config = dict(
    translate=0.12,
    loss='softmax',
    encoder_head_dim=48,
    encoder_qk_norm=True,
    encoder_positions='learned',
    text_encoder_norm='layernorm',
    text_encoder_activation='quick_gelu',
    text_encoder_fused_qkv=False,
    text_encoder_positions='learned',
)
Rows from block 6 of the image encoder of a small contrastive image-text model, named by matrix and row number. Rows with one number belong to one neuron. Each number is 128 + 24 x the weight over its row's rms, rounded and kept within 0 to 255. All counts start at 0. Numbers have three digits each.
After each neuron's rows are labels from the 100 images, of 14976, where the neuron reaches its highest value: "top examples" is what is common among them; "place" is the part of the image that holds the peak. Only what is clearly more common there than usual is listed. The data: regions of photos with short descriptions (Visual Genome). In brackets: how many of the 100, against the usual share in percent.
# fc1: MLP up (encoder.blocks.6.mlp.fc1.weight, 1024x256), inputs 0-255
# fc2: MLP down (encoder.blocks.6.mlp.fc2.weight, 256x1024, transposed), outputs 0-255

fc1.400:146120087136146122122101162124141122111139112140142179142129125142151116087102133100089108083146146137114183089090079117116160110155088139124086082159101129131151169103090090167127157125139161125131128102117107159099150132124135131130135128180133117123139124087132110176113119102135106130121124127150107129102087080124149158129090104120163090133103143135090166153125138183098152132123146119101149141133135136117131096117119155129134192150130183111124139123125153107119130137072169152101102144138135147137110119106096120114099121112168149135095167132092097089098146125179143110133144131128135136089161092120116164134156114114107129127111138140152118079114126156059149163127141131106170132122075154135152138123107105114131146120096136152133124114105155164105124130111109
fc2.400:156143135133110153133085096131136144150138153101130169118118132140186154110114117071123101117131116136160114149154133146154125148084117133116092098119159143120081109110110117138137130137149113122135147090088095113132108139110111179136120130133118125179158119123136146123174112104143116124133136152109126135147129128138141101133111078095108139135107134123125103086134124116116163149176102147172147132120130106153113161115158175142132155103130114143144104162135141079160111111124125143141126146131150132114101112200176150114156120088144153109079119156150156132098103110115150149151109122144161126117087100120140108113129120109153081153116152112117090074103060131145127117088122132198110168138132087074134131115089128112156135128158142167148096092155128105090141161128128
top examples: text has "black" (26 vs 7.5)
place: bottom centre (31 vs 12)

fc1.88:142080106157156113120129134108136118105092098126151147081129085100120133148156175161163116120141145130099156110136104119095097100127093107138119169116158119133124145122127123126179123109113143147116134125134158089121182137163135096133135121178112109077145085138139113138128112119096146097161133099179106153093129112121125186161121127087114142127090138111134135115111164177148144120104158162120106140115131103092140095170129103163113133144130134152140147108119155140136102182146148085135126061157147116158119095133091142110097151139104106166146167130145123112124147137173121129113173114096141116111109155114121152122117134110158158139130168119155160137137105095089128111105127126141170102142118127156148093093140139122152148104113109126104086091119161188104131123116143
fc2.88:136141120120167126110144125121133167107125129125128109122131132123148154187171130131116147097126133127128142121102106135109124104128121120105121124135138039161127119112136162196148113144108146122083134154146135092134137135148064137161078154095124136116090124107162120176155166131137151109184100134125108096113107120117083149129117084102111134078128093121226136118120100117109097126145138128138099126138144182162129131131099113122145125129186105135117126121114148131142133125121167143137119127153117141198095129126112127112108162109127114140135161095132146118182137120138103108108124118120054162112143145173121146160126146117136113133139130140117131122136095119117148132132170134133130141141125150121061118111142128135098134145102126121118139138135130124130056106181123
top examples: text has "zebra" (48 vs 0.7)
place: bottom centre (36 vs 12)

fc1.3:113132090144113153117139147156132133090151149111115164098151138121132135157124112139135093127078133110140131124097095119126149133106122115156106110133155114147133101129122126139159129165139144168133136122150136095133113092124129096150109127159161027115140131066154131105189132154112135149142090135164141170065099114147107150131136120114142142091079125115128119111072126158173164122133116131164106151131174124131125142154108098111160191158131121116121100126131163114110116145076157099112115130174187118138117112116125147121142142146137102136087174130125147119161090140102127116118138103122142105089140133115120161127123157142172155100146105145146144110103109121097158162132148104143141162167125136144098126123148133115125115136104120186120139128121163182123165145125116
fc2.3:089154115140116151090179150142168123088149106086065131122133170089145165147115141148121091141143132135141119147098096146122136099135123129113104101095125110157129128107122166138139136138193159153100154149130145105177136148133101145154107146132132109116129120112125120094145171112167086113138079107111137139094125119104120151106119109117121116132112105110121106100131082126104145144130109088134111146103126143137148127113124085153137135108153103143087141130158131089120128150111157111088143140174167140106120103121128153099165145106146110124148166172112140132152103098105122125105131102121136152109139119112153165126137157149144122118148152143076136130109139186111096186158148110091139166176151118129113183125094147098121103148093129154172130173141128077114145102104142
top examples: text has "sign" (48 vs 1.9); text has "red" (33 vs 4.2); text has "stop" (26 vs 0.3)
place: centre (42 vs 16)

fc1.162:106139146147122135110151105159142083068115127124071151154127156113162181122128165141149101148136130127125169163162090162131103112148141135138125121137143160116123143077116163106150140116154190111131131131135124109128141130063159115121178104164112138110115104133110118120145106127113092084128117119135114135090111126115090156115105115083113103100068115116130108105083124102110119136152116131139139132130095095128142095129116067147094125131099163147135114092150164147137114153091150115139102153142145141081123090125118128075159142143109097146138166115158103119134108139142163124109109094093117130088103106103109183096161119125160149121111140114141105146077135155134085150088158134119117122139091129113127130134146129117144122168089124108130095139171151115115152102135114
fc2.162:119117138105126123151109137153117145160187149162111167126134119136109131081132109103108132148102132144140122134162143130149165168125165133148154113130088182106120136169128143109089118143152110103155089166153122145126117116113124129080150138136126159143112154161136123124156153133115133145067114188117150115136114163185146091175142138143099123134163128162096114147166103105110150118153096088126139110126097096117103135130139140089112142103153163112127098131132089127120156095118114161095146141107120104078160163113142137156129068153126163115115102095131107135151131159093132131151149119129120118147146152088158111087105119128128147136137102067130118140124156144151165105141113119098073112098142139131106091168131081121162154112167127097133141111093116153127146148101156
top examples: text has "green" (31 vs 4.3)
place: centre (70 vs 16)

fc1.229:138114123158105115120141101114111146098074104162157128107107110118130131130166160149137118119150154101115151073114131122076117079152077104111134142124139088118156129114105113119155116129091162130106138111104157103147156114168127098156116127164137085073153086095103127157116115128107126124148139100179105155105155103108117205138107124094140143116098111145097156110101156198144121118083158155105126100137132128124140096145123120146125146157127143137139127122108177158120116164119135098134109085119130131154136107108094122101136146136101116170162156116144114114135142123183111111143178131053145119106104120131113122142128143128151120122122150134170174124132110101076143088126158111127141138157089123154147100090137128143143129128125115118116132132119184151117145112126154
fc2.229:134154109126159115132137118125132149107130126104134129095149125121139166200172136126120132083137118127121137133101114126119118106126115134105118139145138039134127122114145150202155101154122142126099163138148142085115140128130076136169071128099128130107105105099153119172158152125131136104196104128157113121106123123111075150127125081083122128073122114115199131126123112124120123109146142138131099124140165172162141117137113115129127142149185105137123125137110165141126125125099156131124093126142149111193081129129103110108087158121133117138138163106142168099182137113130097104128122109130071158103142146170134145151138140104163116136139128145126132121127100116114143134129180141134145133141127144131080123104148141144098133143103104117099136127137129125127086110189148
top examples: text has "zebra" (45 vs 0.7); text has "black" (25 vs 7.5)
place: centre (37 vs 16)

fc1.330:100132119142136148103123115157130128120124113132150121118120118105160117133134141131159067125155147101137168138119095100123109113106108101102134149137148118121161121105105121102186156131126151175115128119149116105126185125117168107186123156160116086092150128096109091121092150106107148115145118058196101144114178078055104159134099116095139162120108133118111143109088138179170156132105144152143135138128156144098097094113135114170144157149133128145136135139122144134125105151099151091132103093149126091152111108109099142104124181138131110148118137133132146115113151119170105121118140129088149089113147117150129144094122150140143130143134171143158138141122093109103123126115152122110193141107098120138155101118139125119128124123112128156137115139176163159134158092160160
fc2.330:158170119121144115128117136142104164136140114064105136077150101138156184188134102093123124083129121131146111115103117118126133117125114140091109153121150051134143114113153108195146113146150129149116198131147129086112129127140051125169094135101147146139116120110133161143143134130121093128184133128129128128118118125110093137113149079101140124092122097107173149120144132106124155140143138138152120106130195148156147128160108140127141096162183093122146129140138152130126128102102129137133097110136181133182085122137118116120104143122132153119117153118122184119153128105114138103126137109131129116113156159147133127125130135091171119111141132164098133091161103134110122131130177125149137131127144136133118159097142168160101144150134115119103161089136111083123144137165139
top examples: text has "zebra" (36 vs 0.7)
place: centre (64 vs 16)

fc1.173:113089144181122114107116129131117097124102104152146117128155113114163129166168135125159144123146160118151101130115102140102142048130110147132120126093119106147161158109139171120151112105081161110106104167172170058125159137164102158122124118139168110124165103122128130127116146096118153139126152128179094123118166125145122167149131127109115131148087112125108155125102116155139104123109146134122135113115112120096097123148161116149139133145101169175131146147164152150163139147119128156182132144125121094158140123129106113068119117114152141144133137159111109124140103139207152148113126139142091093062146158118088134136153144147115101122165191129146129118097119110129125138139158123094126152153135107140110122119120092130150144180107135116134151106151149157109090112116117
fc2.173:144139111107124174143109110166136131145158150094091152132112122151092134076097127131107159139106123130108141130129156097154128194120153120098153102151118167099114126153101133161097155140143102100163152116115103188115119106103158125112162126126110135146117162139126113082138111153130079142117113156093150123158115150158180079150116101163110122132156150143111134150166094098109141124152120135130157160136127081120145144102143149097124099107128144108139081134120091132120123120100060123071100132105123128096136158130155144164132123162121125113104091132143147121102139130085126109139119116134167114161100105077160096088117094161132138140104102125090117136152132169119141128113120111146109111102129146104144172173132136098124116076140151114144101131111120093171153145104128
top examples: text has "man" (29 vs 8)
place: bottom left (29 vs 9)

fc1.758:125097104138132126109168124154113094052099123128139137109132135106149172108154154122115128145159145107106130123077098104118100115138144098122131091112130130127117118108124101139098117132105179150153179142152118092122130130121109134114145120146124101104107108073147131136153195127113112097137126121126119126085111129094102172127097118124093112117112150125108124142099160146139137103150102128137135134098119117170159137099143053101104147132143128120096121121101150111093135191067138096121095120195166140120109100124089158119127121146165071137165167140141116148163134139132119099117153121120132103123136126128147186093146118136175142168138146117123115158116129138076150113137137139119157140158133112184150137124150123094130105124114149147151099130116121145121151086096159
fc2.758:103108106131125097145125143151131134151134155170135135114159141150177147170175132114107101119095096093154097181118148120144148138096107160173109139110143138148120101109149125136164136098114162112136156117141155088092113124107102140150112097156134094115173093114125153123138123144148128118152114113185155153108155176098114147120156137087129135087101103111151113084101142125133116105132107126141095120101140143139150091160119134137131136141125106125119142170149173125112105108133131099168132179122123078156147141149115122120111141151165166120114145135120137105106100133114141120161112116145164099089143140155093144107177151102153113125160141144116112082133112084109136109133139116105176145117153100141157096096120153164108098168108097176101149102153119163078155143147093
top examples: text has "sign" (49 vs 1.9); text has "red" (36 vs 4.2); text has "stop" (27 vs 0.3)
place: centre (65 vs 16)

fc1.249:116104137165087119097142132176144121137122116089097137133124129115135130130120135107183122107141130123159143141134126143129131096152097097142101080139149122110133122086107154123154142114159149135111132124133095131145153129104157099078138126145131138147166121117126123121109153127139153087144149091163122159116140149121154144189136108145081146092100139162126121113152130092143040129146124086157157137115108086153123118136149113134139169116140179164105091149119143143112082175131137115146101131185132144115107099088121162046131135112116117114101161123148110137169138121159123145139099087130122140094128092144136164119100141138140126129129163094101130128112127147096154153106148097127137153145135106115139101147157088119160089144122151127153159116127146173059145132122100
fc2.249:146142134147141119141103104114110131151081137159128089184142117161133154135139121085170116129094100092154101120144139161150133150101118170193116109142141130106113092105149136085151155073138127136158094114113113120109114135117137159117137127152119112144124117111146138138125104121135142102148109090066120132137136154118143119089125151116154143130112137107133105142119121115144181109067109142144108103112157166159110126121154158146131083135131104141153179176101148128183114092145140148165162155113082102127159111175141116112114119081159159100103135125149088126106118084143134125160123127166150122126106125099108099135168121072109100149114138157088103097165106099185136147109137126154156126117141142105155113125138144146130137120140090161109130110161093134112123145146110
top examples: text has "red" (28 vs 4.2)
place: bottom left (27 vs 9)

fc1.354:126133144128158114105161123125176099102130106128114158092138112063119171130153152172134144115158133138123131121096108146108100087145093114094096143113128137138134160112112135124140106126140165133117169121125152116150149141129130136148123141138139147064134118125121119121165138110115109115138070100138108161043130139104132178121126104135109104120097103109154124108130149146084106117112176094129115116119114094119114138119112051161098159111143103166122132118141114174096122192094135092111108134148138121123118091070089121079121160117136101147154191127100133139134112133137118117133135121110128154070098131166139174114118132140148146160120172110158136165100137153136114155124170129124121139161124078100143131143141131116127112127149127110123133132137167125114171112114145
fc2.354:133149099158112149112129146130116138135109094123099095150130131143157147123088115110107109094094126070164125094132095107109145138097099117144106146125158123117158091106112092137125146088147122159152118103109107149137143083153130102158138147185149086154146152105129131087126106191125128130146148107110127144129122102109134118098156124157143174156089121095124138105115126126155185166128138155180140153115204158180148125144122137143152100154152119096151154129164119137147125128128154104118154113164091138124145105127131147131145153150114122131090147122129117126098124108149144068107146118109164096128129094089080133099102129148124107103130138183077146075181092141114104149143134103142134124130132135131167161106141152124103124124145155168137135116131129108114119154141090
top examples: text has "green" (25 vs 4.3)
place: centre (43 vs 16)

fc1.262:132113110136113098080144143087165145106120157137136146107158115115115120135124128123123132157129147090119143110063082124079111082117132116125067072125124129126130118101135119121162098152174127161108146127143165138152108107109146132137172127114109104102135114115142101109173142119131107134121152132157117128058143114114103145117136086101141077121131113137122101112098127149138115130137139123138105116116148122124165120159123119157138134123118112123117103137096151165090124143103203125163079156182132094091102111097150104124141114168131134118108166134081119116121120123138142133104146089117125098111118127102114131090135157176180151135094117136161133127102108150078119143114135109154139164156156079104157113173120132115149102148082133117143133137129143165108170128080149
fc2.262:125169097095141124140138108098145131098182136119123149109130128104128123150114138144075068112157134135119120155121123126118125130148131128107156120120100103104120130141117116180141134149177152113121172115119150119117155142104118127136086088096120109088146102111115107122165130131134080120164092130134157129096143171091094134079109148120190119129120120128091128157130107139114189080115128131091132145123191151135133084115140102161087090127173090131122138139114133165099119146125121098083124136131174102121142156104121124128094127146131121151165139154143161104131137092089111111153117128115156190113133132160154149169146127134116149147127095180093149145174153150088111134126151149112148118128162130130130123107135157118096121127118122129123119158154145134109186105163167
top examples: text has "sign" (49 vs 1.9); text has "red" (40 vs 4.2); text has "stop" (26 vs 0.3)
place: centre (65 vs 16)

fc1.166:095156147111119134122154107122183094069168118115123133125125160034108136129142168196159144156190131146099140145158123141118125127135133119131157114143108126142108176120098135125115144166111148111123149129121135144150135143121133128127104145099105134067115124141124106090124185092151119103098136100118134116124137150109127150116101118126120126126125132155116122118168123109118112120148121099099161173150093109103112126101145045148102125123144135162108126124108130138129127188117089142113162138137159118117105114085139134110135102123114083144187139151144160128150149102122094157123119152105095137099135120146146147126118121169165145163130093119141128161107165152136121092143128116124119108143137143132133147161127109093139092134095128122147100186151132106125134063126159
fc2.166:126149147156138107122142138134122129109117094113087143128132118099162162122140150123160155121135153135121135119160096155103102100164090127139109171108152135145150146103134184147154076112157158055118143141134139093122158151153085130122135135135167137103145088139110146144147136099096099121129118134051097141108162107138133165147129106083090101118101080139162145124151090146130130135121151135126098085136087113120098099145130102124111136146120134156147126128115170134163091150110104155129147115131131114118132098118095096083108102111123131152155153124117166143133125113146143144136147098109113173087141143098107139111143144122129118115144153091070135109092124163158118189110133157123127133147109110154114161067128100147163152151112106121100145128142161088103091107098098
top examples: text has "green" (31 vs 4.3)
place: centre (73 vs 16)

fc1.612:114121125157091108113144120170161081101116138108107172131138139114131173132119134162167115117166179133138136141120112139102145101143110136133126149095150114122119137101099152110138132150135144148155150135100141153149170134153097121112151184183131132123159088127120131109117161136113119104117137116134111148080134139145132146135095136086118108134098097119149099101094149158124081131129150151125175172112123086135123105126156108176151158129143140115125105097154139135118125166100121119113128139146201131113113078123117125102105167132139097128136119100135094166157166132109126108096118118118113138050143097117136116099146126141160119150129156079131122172095117133128091124163157147142173153127111087134130129159145122123174085163098117135143142141097138076090148081118126
fc2.612:110137134098156144102144159102131150114169088142102140115116149120135138140110100146095100125128160160140126095113095127106140100088144104165118117112090125149147149151121114114100162131149119155108142164112127131148149151158094100108081166122156116135111154120192160111122160114132105163136077145116126089109101108131054127143132135151161095109114071137178141122143104122119154147121144095166131139135157175128138163126081103137170158124155139137109126098161107121100155120109151131112149101161155147145126113104108154130151149116103124144135158084086132162166136122117169134095163159094105151122165161133127141157100151152151160098143136107135155138115154133103133155175131069094118135138140117150077164138136127114119131144118152146134163143098136131102137122117088
top examples: text has "green" (25 vs 4.3)
place: centre (48 vs 16)

fc1.192:145129125144099159136124105151131155140132151116088151165125126068147148154140171139122100141162165120116135133101105119112132103125097127100108113112146131107164115109097122142125118133147154144139148119163142122119179100118147098134113125123139113099149097114136092108119172142114123084172136100141131141101141132110171156140122078133114123169094126098125103153162161170132120150177124158115108108133137132122130120119125109137153136102114146125115122097117089115096116181100165146123099107139148126106090066134111148089166135146162135166160153099135120118152154107138123134132143110095143107121094093112140140077137142101168099174174154126154092124124115127091084127134163142079163173170092092134133106112168095099159117139102090146117112144164124092092117096138130
fc2.192:094106102111127139116136157115113157145138115133146190098131140125144158159178079102096107135116153153158095120106108133086172113110139104165123106118094121133133148152135141121138161109097125099100109144134135078131143115152093094133099141125161110153159126108129157172143159145122140149171147127144111131103147145140112137103166122104100101082093080153153125121164148148126087140123121121167116122131109149146124132150092126130139173123128159105111110102152137114096126105109124111159129106143103126185148128098098177123144146137112163135126156100085124156135120114146172085102149153113113098119161137171116145145124170169152160098144131106168156112104119082115156149176133092092137138133135102170127133137134113124107131168114164147138139101129119163070087144144122
top examples: text has "green" (25 vs 4.3)
place: centre (50 vs 16)

fc1.411:130096106145122152140157137185134117080153117114086149117130136107116177161163121144132134121191109109119143144109079115122157074142097085083098101133149093111148179132127129123161131128153172115107141090118130112167117112082116167157121101145123117116159093102095107131120151123125101112116107131137150153083117116081127169148116092134135125101107119130103118115115139129132118110143149125134121167129114108116132106094114118110115111111148153113121129129111127122122120175094113104156078092147148145157115110117093131129100139184128106110147182142127117118118123151123112169113112074124143149050154117090124163093143177119134105162145127108135136128079119147102164123120141120096133143167110109132121170107150127128146112138098094159147137130125119085114171125120169
fc2.411:106085100109139130115145161150127148099141096151130148111156132115155138168192115149120113109124148097132126134114092103089125120122118101197121128108132159154153119115123159158121135105095159145119115152156150080116139131157111103122157164140151086106126135088146154163154143139116157125145088137153139120104105124130152137138148123143112130091085083143128132103076154139156118138134154113159091145118141110148147106142098099137137139154109135128098143088159120121100126146083164091166095133158155145152133140093100148126131173139111126175121158097098098158145105137134144105108151095102135099098153113096109142108117167149137158094180143116140172109130145077094142125139140116103172145137117117177098113110137141129107118180107147174118130110114154171105154153112112
top examples: text has "sign" (25 vs 1.9); text has "red" (25 vs 4.2)
place: centre (38 vs 16)

fc1.147:150148125154113156105126121129122138095132100115104150113128142084151143147176141132141075135156168091130146152128083159089146108108105078137087112092127131124137143109097113119137145104133151166140151130137125129153147158119080128150129172143121133167157130134139122128102158090143121103115150108124095127110121099098151131157110121112089162105099157090119115096124123166146134147106134136149091148121128111101098147096119107165146153122127109167110131140131137113139125189142154112144114104135108142137136101137149184085159132113103132185160163106135173136138103149180155165120147113124111144120134107100090132108136130172146109145152164135141150158155157110114117167115132096114140187143132094122137138119112109110172139126106168119169119149155201115107166092141086
fc2.147:124107070131123148106147125134143133124134152149158133105148158141131131150137126130071110118096111086134125141078125088147139162087113127148115101142152110120103077116121106131160120136111134123171118107134124135142122084114142134136142124170125059134138114059159124113145127206163148106151087108119156163121124129107101105119132139111121131113095130097120113111094140146143132127137103143170119164117125145201185136124123131117137164126125116071088135152170144123104131123128149086155108149177114107129121123152139160142140186154143094114104141137140125113118124127114131063126097104147160108122116096121098128115145146146139102116137119148136107111129089109070138119154135081131171149153124136108140129148120178118074096119119137165153116125159129160147141150131110
top examples: text has "sky" (36 vs 1.9); text has "blue" (29 vs 5.2)
place: centre (77 vs 16)

fc1.438:110117112136126141139182134131175105135150117147131166128186112138133120126136167137091078113152130118118156130095096110140118123125146097127153108144145115159068148110162176168138125166097155126149162128134136112158142104122130131135129124135159079139115091116149072081150156137140141084119098075164098162094146149141149121148106104117103149130112134154127136122129136135124147100136142147107139177121132109131153104143130102112123164108115153111138116077112170143100100143086118118083097109161118164147146059143126122114148116145145090131136133126122140080149151120125116117112122131136141164123134126130159112116149163153122119091133137142179134142102149107076154155159114155137138133176145102142102151140120104122185086174115131169139118105114176133137127102119175
fc2.438:095134104145120135109155141133152137095120111133106119137155146103147104143132164159115097109148124099110143137108097111110129097119115132128126143141145138139158093123116087123162141122126153140133169120168178102131148126128153119160103133143142088087148103118129125136123127116141127089159111086170112155099122130092121175096112151103177170091096119103152131110060156166140138099106126157124132156116166154144170105132092104156139115146135094132111145129128161164094098144119159067151089132150161122179145117120074156116123185134146088157151164123112128127112144121162106113107130130109151121104137122132116145138156152144139128128147157189149154119149102124106099116141115100102180136146121136158144094092136162114102097155100131171125119162149149169116166121159106
top examples: text has "sign" (40 vs 1.9); text has "red" (39 vs 4.2); text has "stop" (25 vs 0.3)
place: centre (51 vs 16)

fc1.627:075115108156083187114162121179158110143132142137127145114164150115110177148104114121189128128125093156155133125125086138120109126153129110147111172127119121136131146123092142120097134149102150160163142161102110167158128118162128124110129116148126156125153169102072093128152180123155072109108177148132111114137160096157150117167132077108117133117145115153122128099141099134116091115158095159113149144180126111098112114105104123108161128148080147129131119113123136139086086165065131151095121135171180120133089121145148131083146114119125113147161149129115133156117114143127123143098140099115101120124128137123147110102144153132188126104166139126125149136098129139105148114144167119157144157128102104140124136129137125132156089116087174111118103132090151137120129133114122
fc2.627:135163170109168116142133149092121138144174105126108160109146125108156133132102108099172069157188135175156108122162117164133127091156124151154112161078121150161130145133151113114128106127167145152110166165139140124118130175140070147136113148108146163123140125173137163110144128078126070152103114098130137103113129130093127153112151154120147087115129100150117121115172108123115160136100115100130108093113141127091094118152109140187129138131124107162145165127146137103133132127122132159122166129118176132109135119130118108112130103089124151116145138110101137159148111081101165187123136138137129110094151153142128138134131137104149139110159151131125116116141161132148061136124134130119117142131147072140107151092096123153172141163138105107115158112126117124088182113108124
top examples: text has "red" (32 vs 4.2)
place: bottom left (25 vs 9)

fc1.428:141128159142141112127112134108133080097140141146132151115129136061134128139173172138202110137159142133132150132141130129120082107127074111147096145140155171150139158113105149113181129108138181151103159134140143112126193142137118098117138149132106126106172073114134123130135104099136133070103153084154107138098168121120125154099104126087139111138105136163139157139128133179160159084118153175101089110147107102106087109122127121148130120153101148154128116138098188123131085171112167148140145116134155119113153128086090103103105126104121103185178133129140123122118143126167111142132148119097138103095122119126150125133135115120123095145131153123141123135129126101123116113135137126162138103145120117147118096125132114108127108130105124102128119157135199128093167132099136
fc2.428:158142102134156149116122111102121161116091126160142081148104113140130128187187130132119140090103132102128157114109118118100116122113113100143121123160141073143129100124114161176141123111111117131104112127107120105122144130151114108158095156115123123131087125110173123164121121132123166113185115121134097097131102103115080129104104114114114157102117103093214161121095101124115116130123158157157097147157155200170144139106112135125155109134163097136142149116105145144140137118149145131143158111132075146176127124119123149123113175107116111143122140107133138115147169111156105098101127132113069162144128113162104110168114117134118121137106139153117139119152087104114145149122139114147134106113113144119080115122160151114093132116123148148123111134137136137139037135174084
top examples: text has "sheep" (34 vs 0.7)
place: bottom centre (30 vs 12)

fc1.300:103133120139118160082155148120137104068089118116131115140139109074141123155149126131165090167158162123139100110131097146106128099151112104111100134132095145160140129150125150122124139129157174123123110125147151112157156120153117136125139149121144098105155110137111115138151142122089116145114105106125114092046104090146133200092107149087102106127132118131162113114133132112134149126132135108103111116105144135129162126126096073151133111123157127157119103125146107098114112165070116148155135095164141107124092089132110110087147155115103083137150175129115111157162122126148145140092096116121146122073142157089107165117141184178133128153131125120145122136122145123122106126134167092105144121203110096159157154097131111116129096145111141154146141128160152147137139092144114
fc2.300:129136103126164158109143137122121180140113116135117125134138140155167157179140089114107102099097109098186093114100088105122175111078113118158093100107137084135120088137114132157120128150120109163129143125128129104150119107134110127167111172140131099138089138107164150140128140161162128134178095138137126124110064095115085130119148112129152143112091102107141113104090156119139152140150102145178105154092186167172148151116108129118166159132143111091111172129179120083118162099112154105128131121167147127141110114135136177128156158136140145111085158103126139132131088121147124093109115112133156109119121105130108124128119147136161153106144148146092138091118084111114136136150162087131134137149150146107108161118116158114100137147139157155161110120124098133095139157154124
top examples: text has "sky" (30 vs 1.9)
place: centre (76 vs 16)

fc1.686:120104081131108139094119138141149143130136139101114192131132150139141143176127113163112101134087131113138119109076113129120130137092116122152098123129153096128130125142145111134145139158146132192133142142117151103144126103109130146145151142160180063127144119055127146101161134133128100127165088145167131156107092109121127151142140128106152128083100094123113101097047140183163136136156103137170114152115172137144116141144103120123133174153145131126112136133128165119086135180092152099124103128143168113122120101125115149116157131178159096135109169152125115115143113146121133120113137105104144125114123128077150147111138141147179132102134153132130150116105124142098174197134146101120163149120151122149118129119111127096135122157126143177120130120134142153115180113102109
fc2.686:087151109128122140098172147125163123086151119114079131144134169089131148145131150170108091136156125124119133147086100124120131090149129132107109106110120111154130128119125151130146140146185168160089156151140157096162131139128104134162099142124127092104127116096137112109145168121165108102143084102138154119086130129097117161102104115115128116124105107108129111101110084130110137128137114095130111159120135147151173122109121083156131150109163103141086155128153135106104134149125177096094139145167163134113110118109106146104150163118142096129148172176121127123159125094104104113105122117115127161101134122118147176144133151146146128131145146142101139140113141176098083181164148111080150156169144109144104175124111153098100103150090125169155110178143127100114152096117148
top examples: text has "sign" (37 vs 1.9); text has "red" (29 vs 4.2)
place: bottom centre (34 vs 12)

fc1.255:115109114117115158103140145142101115130127117153121137121115108129152161085153184133147099121099149124151136095152135116113114072146070137103087117091125161114120169139116172118129102151121165092102162121190119110148139110162160151135146097190168141131142139099107145124139139106116070130148114105172099144128172102154141136154134112169123133095117114180130127107141164180125134149140150110144162164137135104121129168139109167143093150122117148162129102120135163134121093130141128123114097132096125159118095110125141156090136126124142098116140166126139125112145120134167125134103115105123139118122128129104141169105134162141144147130135202088110114136073137164121160125095111180109103110106072123139109163114123101152136110162177144127155124143139108111121132130148104
fc2.255:158132142143097111143093131124088099138093113157137091121107069102119123153101122118176108111153148110127137109144112157092107077134118105107145169141124107125163133147112133091134152111099141188098129107113140112110136142137142124149104143137117134094164119134152139150061102096093147138125164101151096140095135130101093181104130135118166124153126156120123154143103152141140120110093147147093126111143183134095085096138116126176125129172113109165168187102105136163157118147114174130179149101096138148118144122116091121088109122111110141165183134125116074134117151122171123150117135146127131104090108138137101113145112104126125139138131156153121159138092135112131114106116134132133144107109133124151141131077135120141165159140156123101099129105149129151065102127095132
top examples: text has "black" (25 vs 7.5)
place: bottom left (33 vs 9)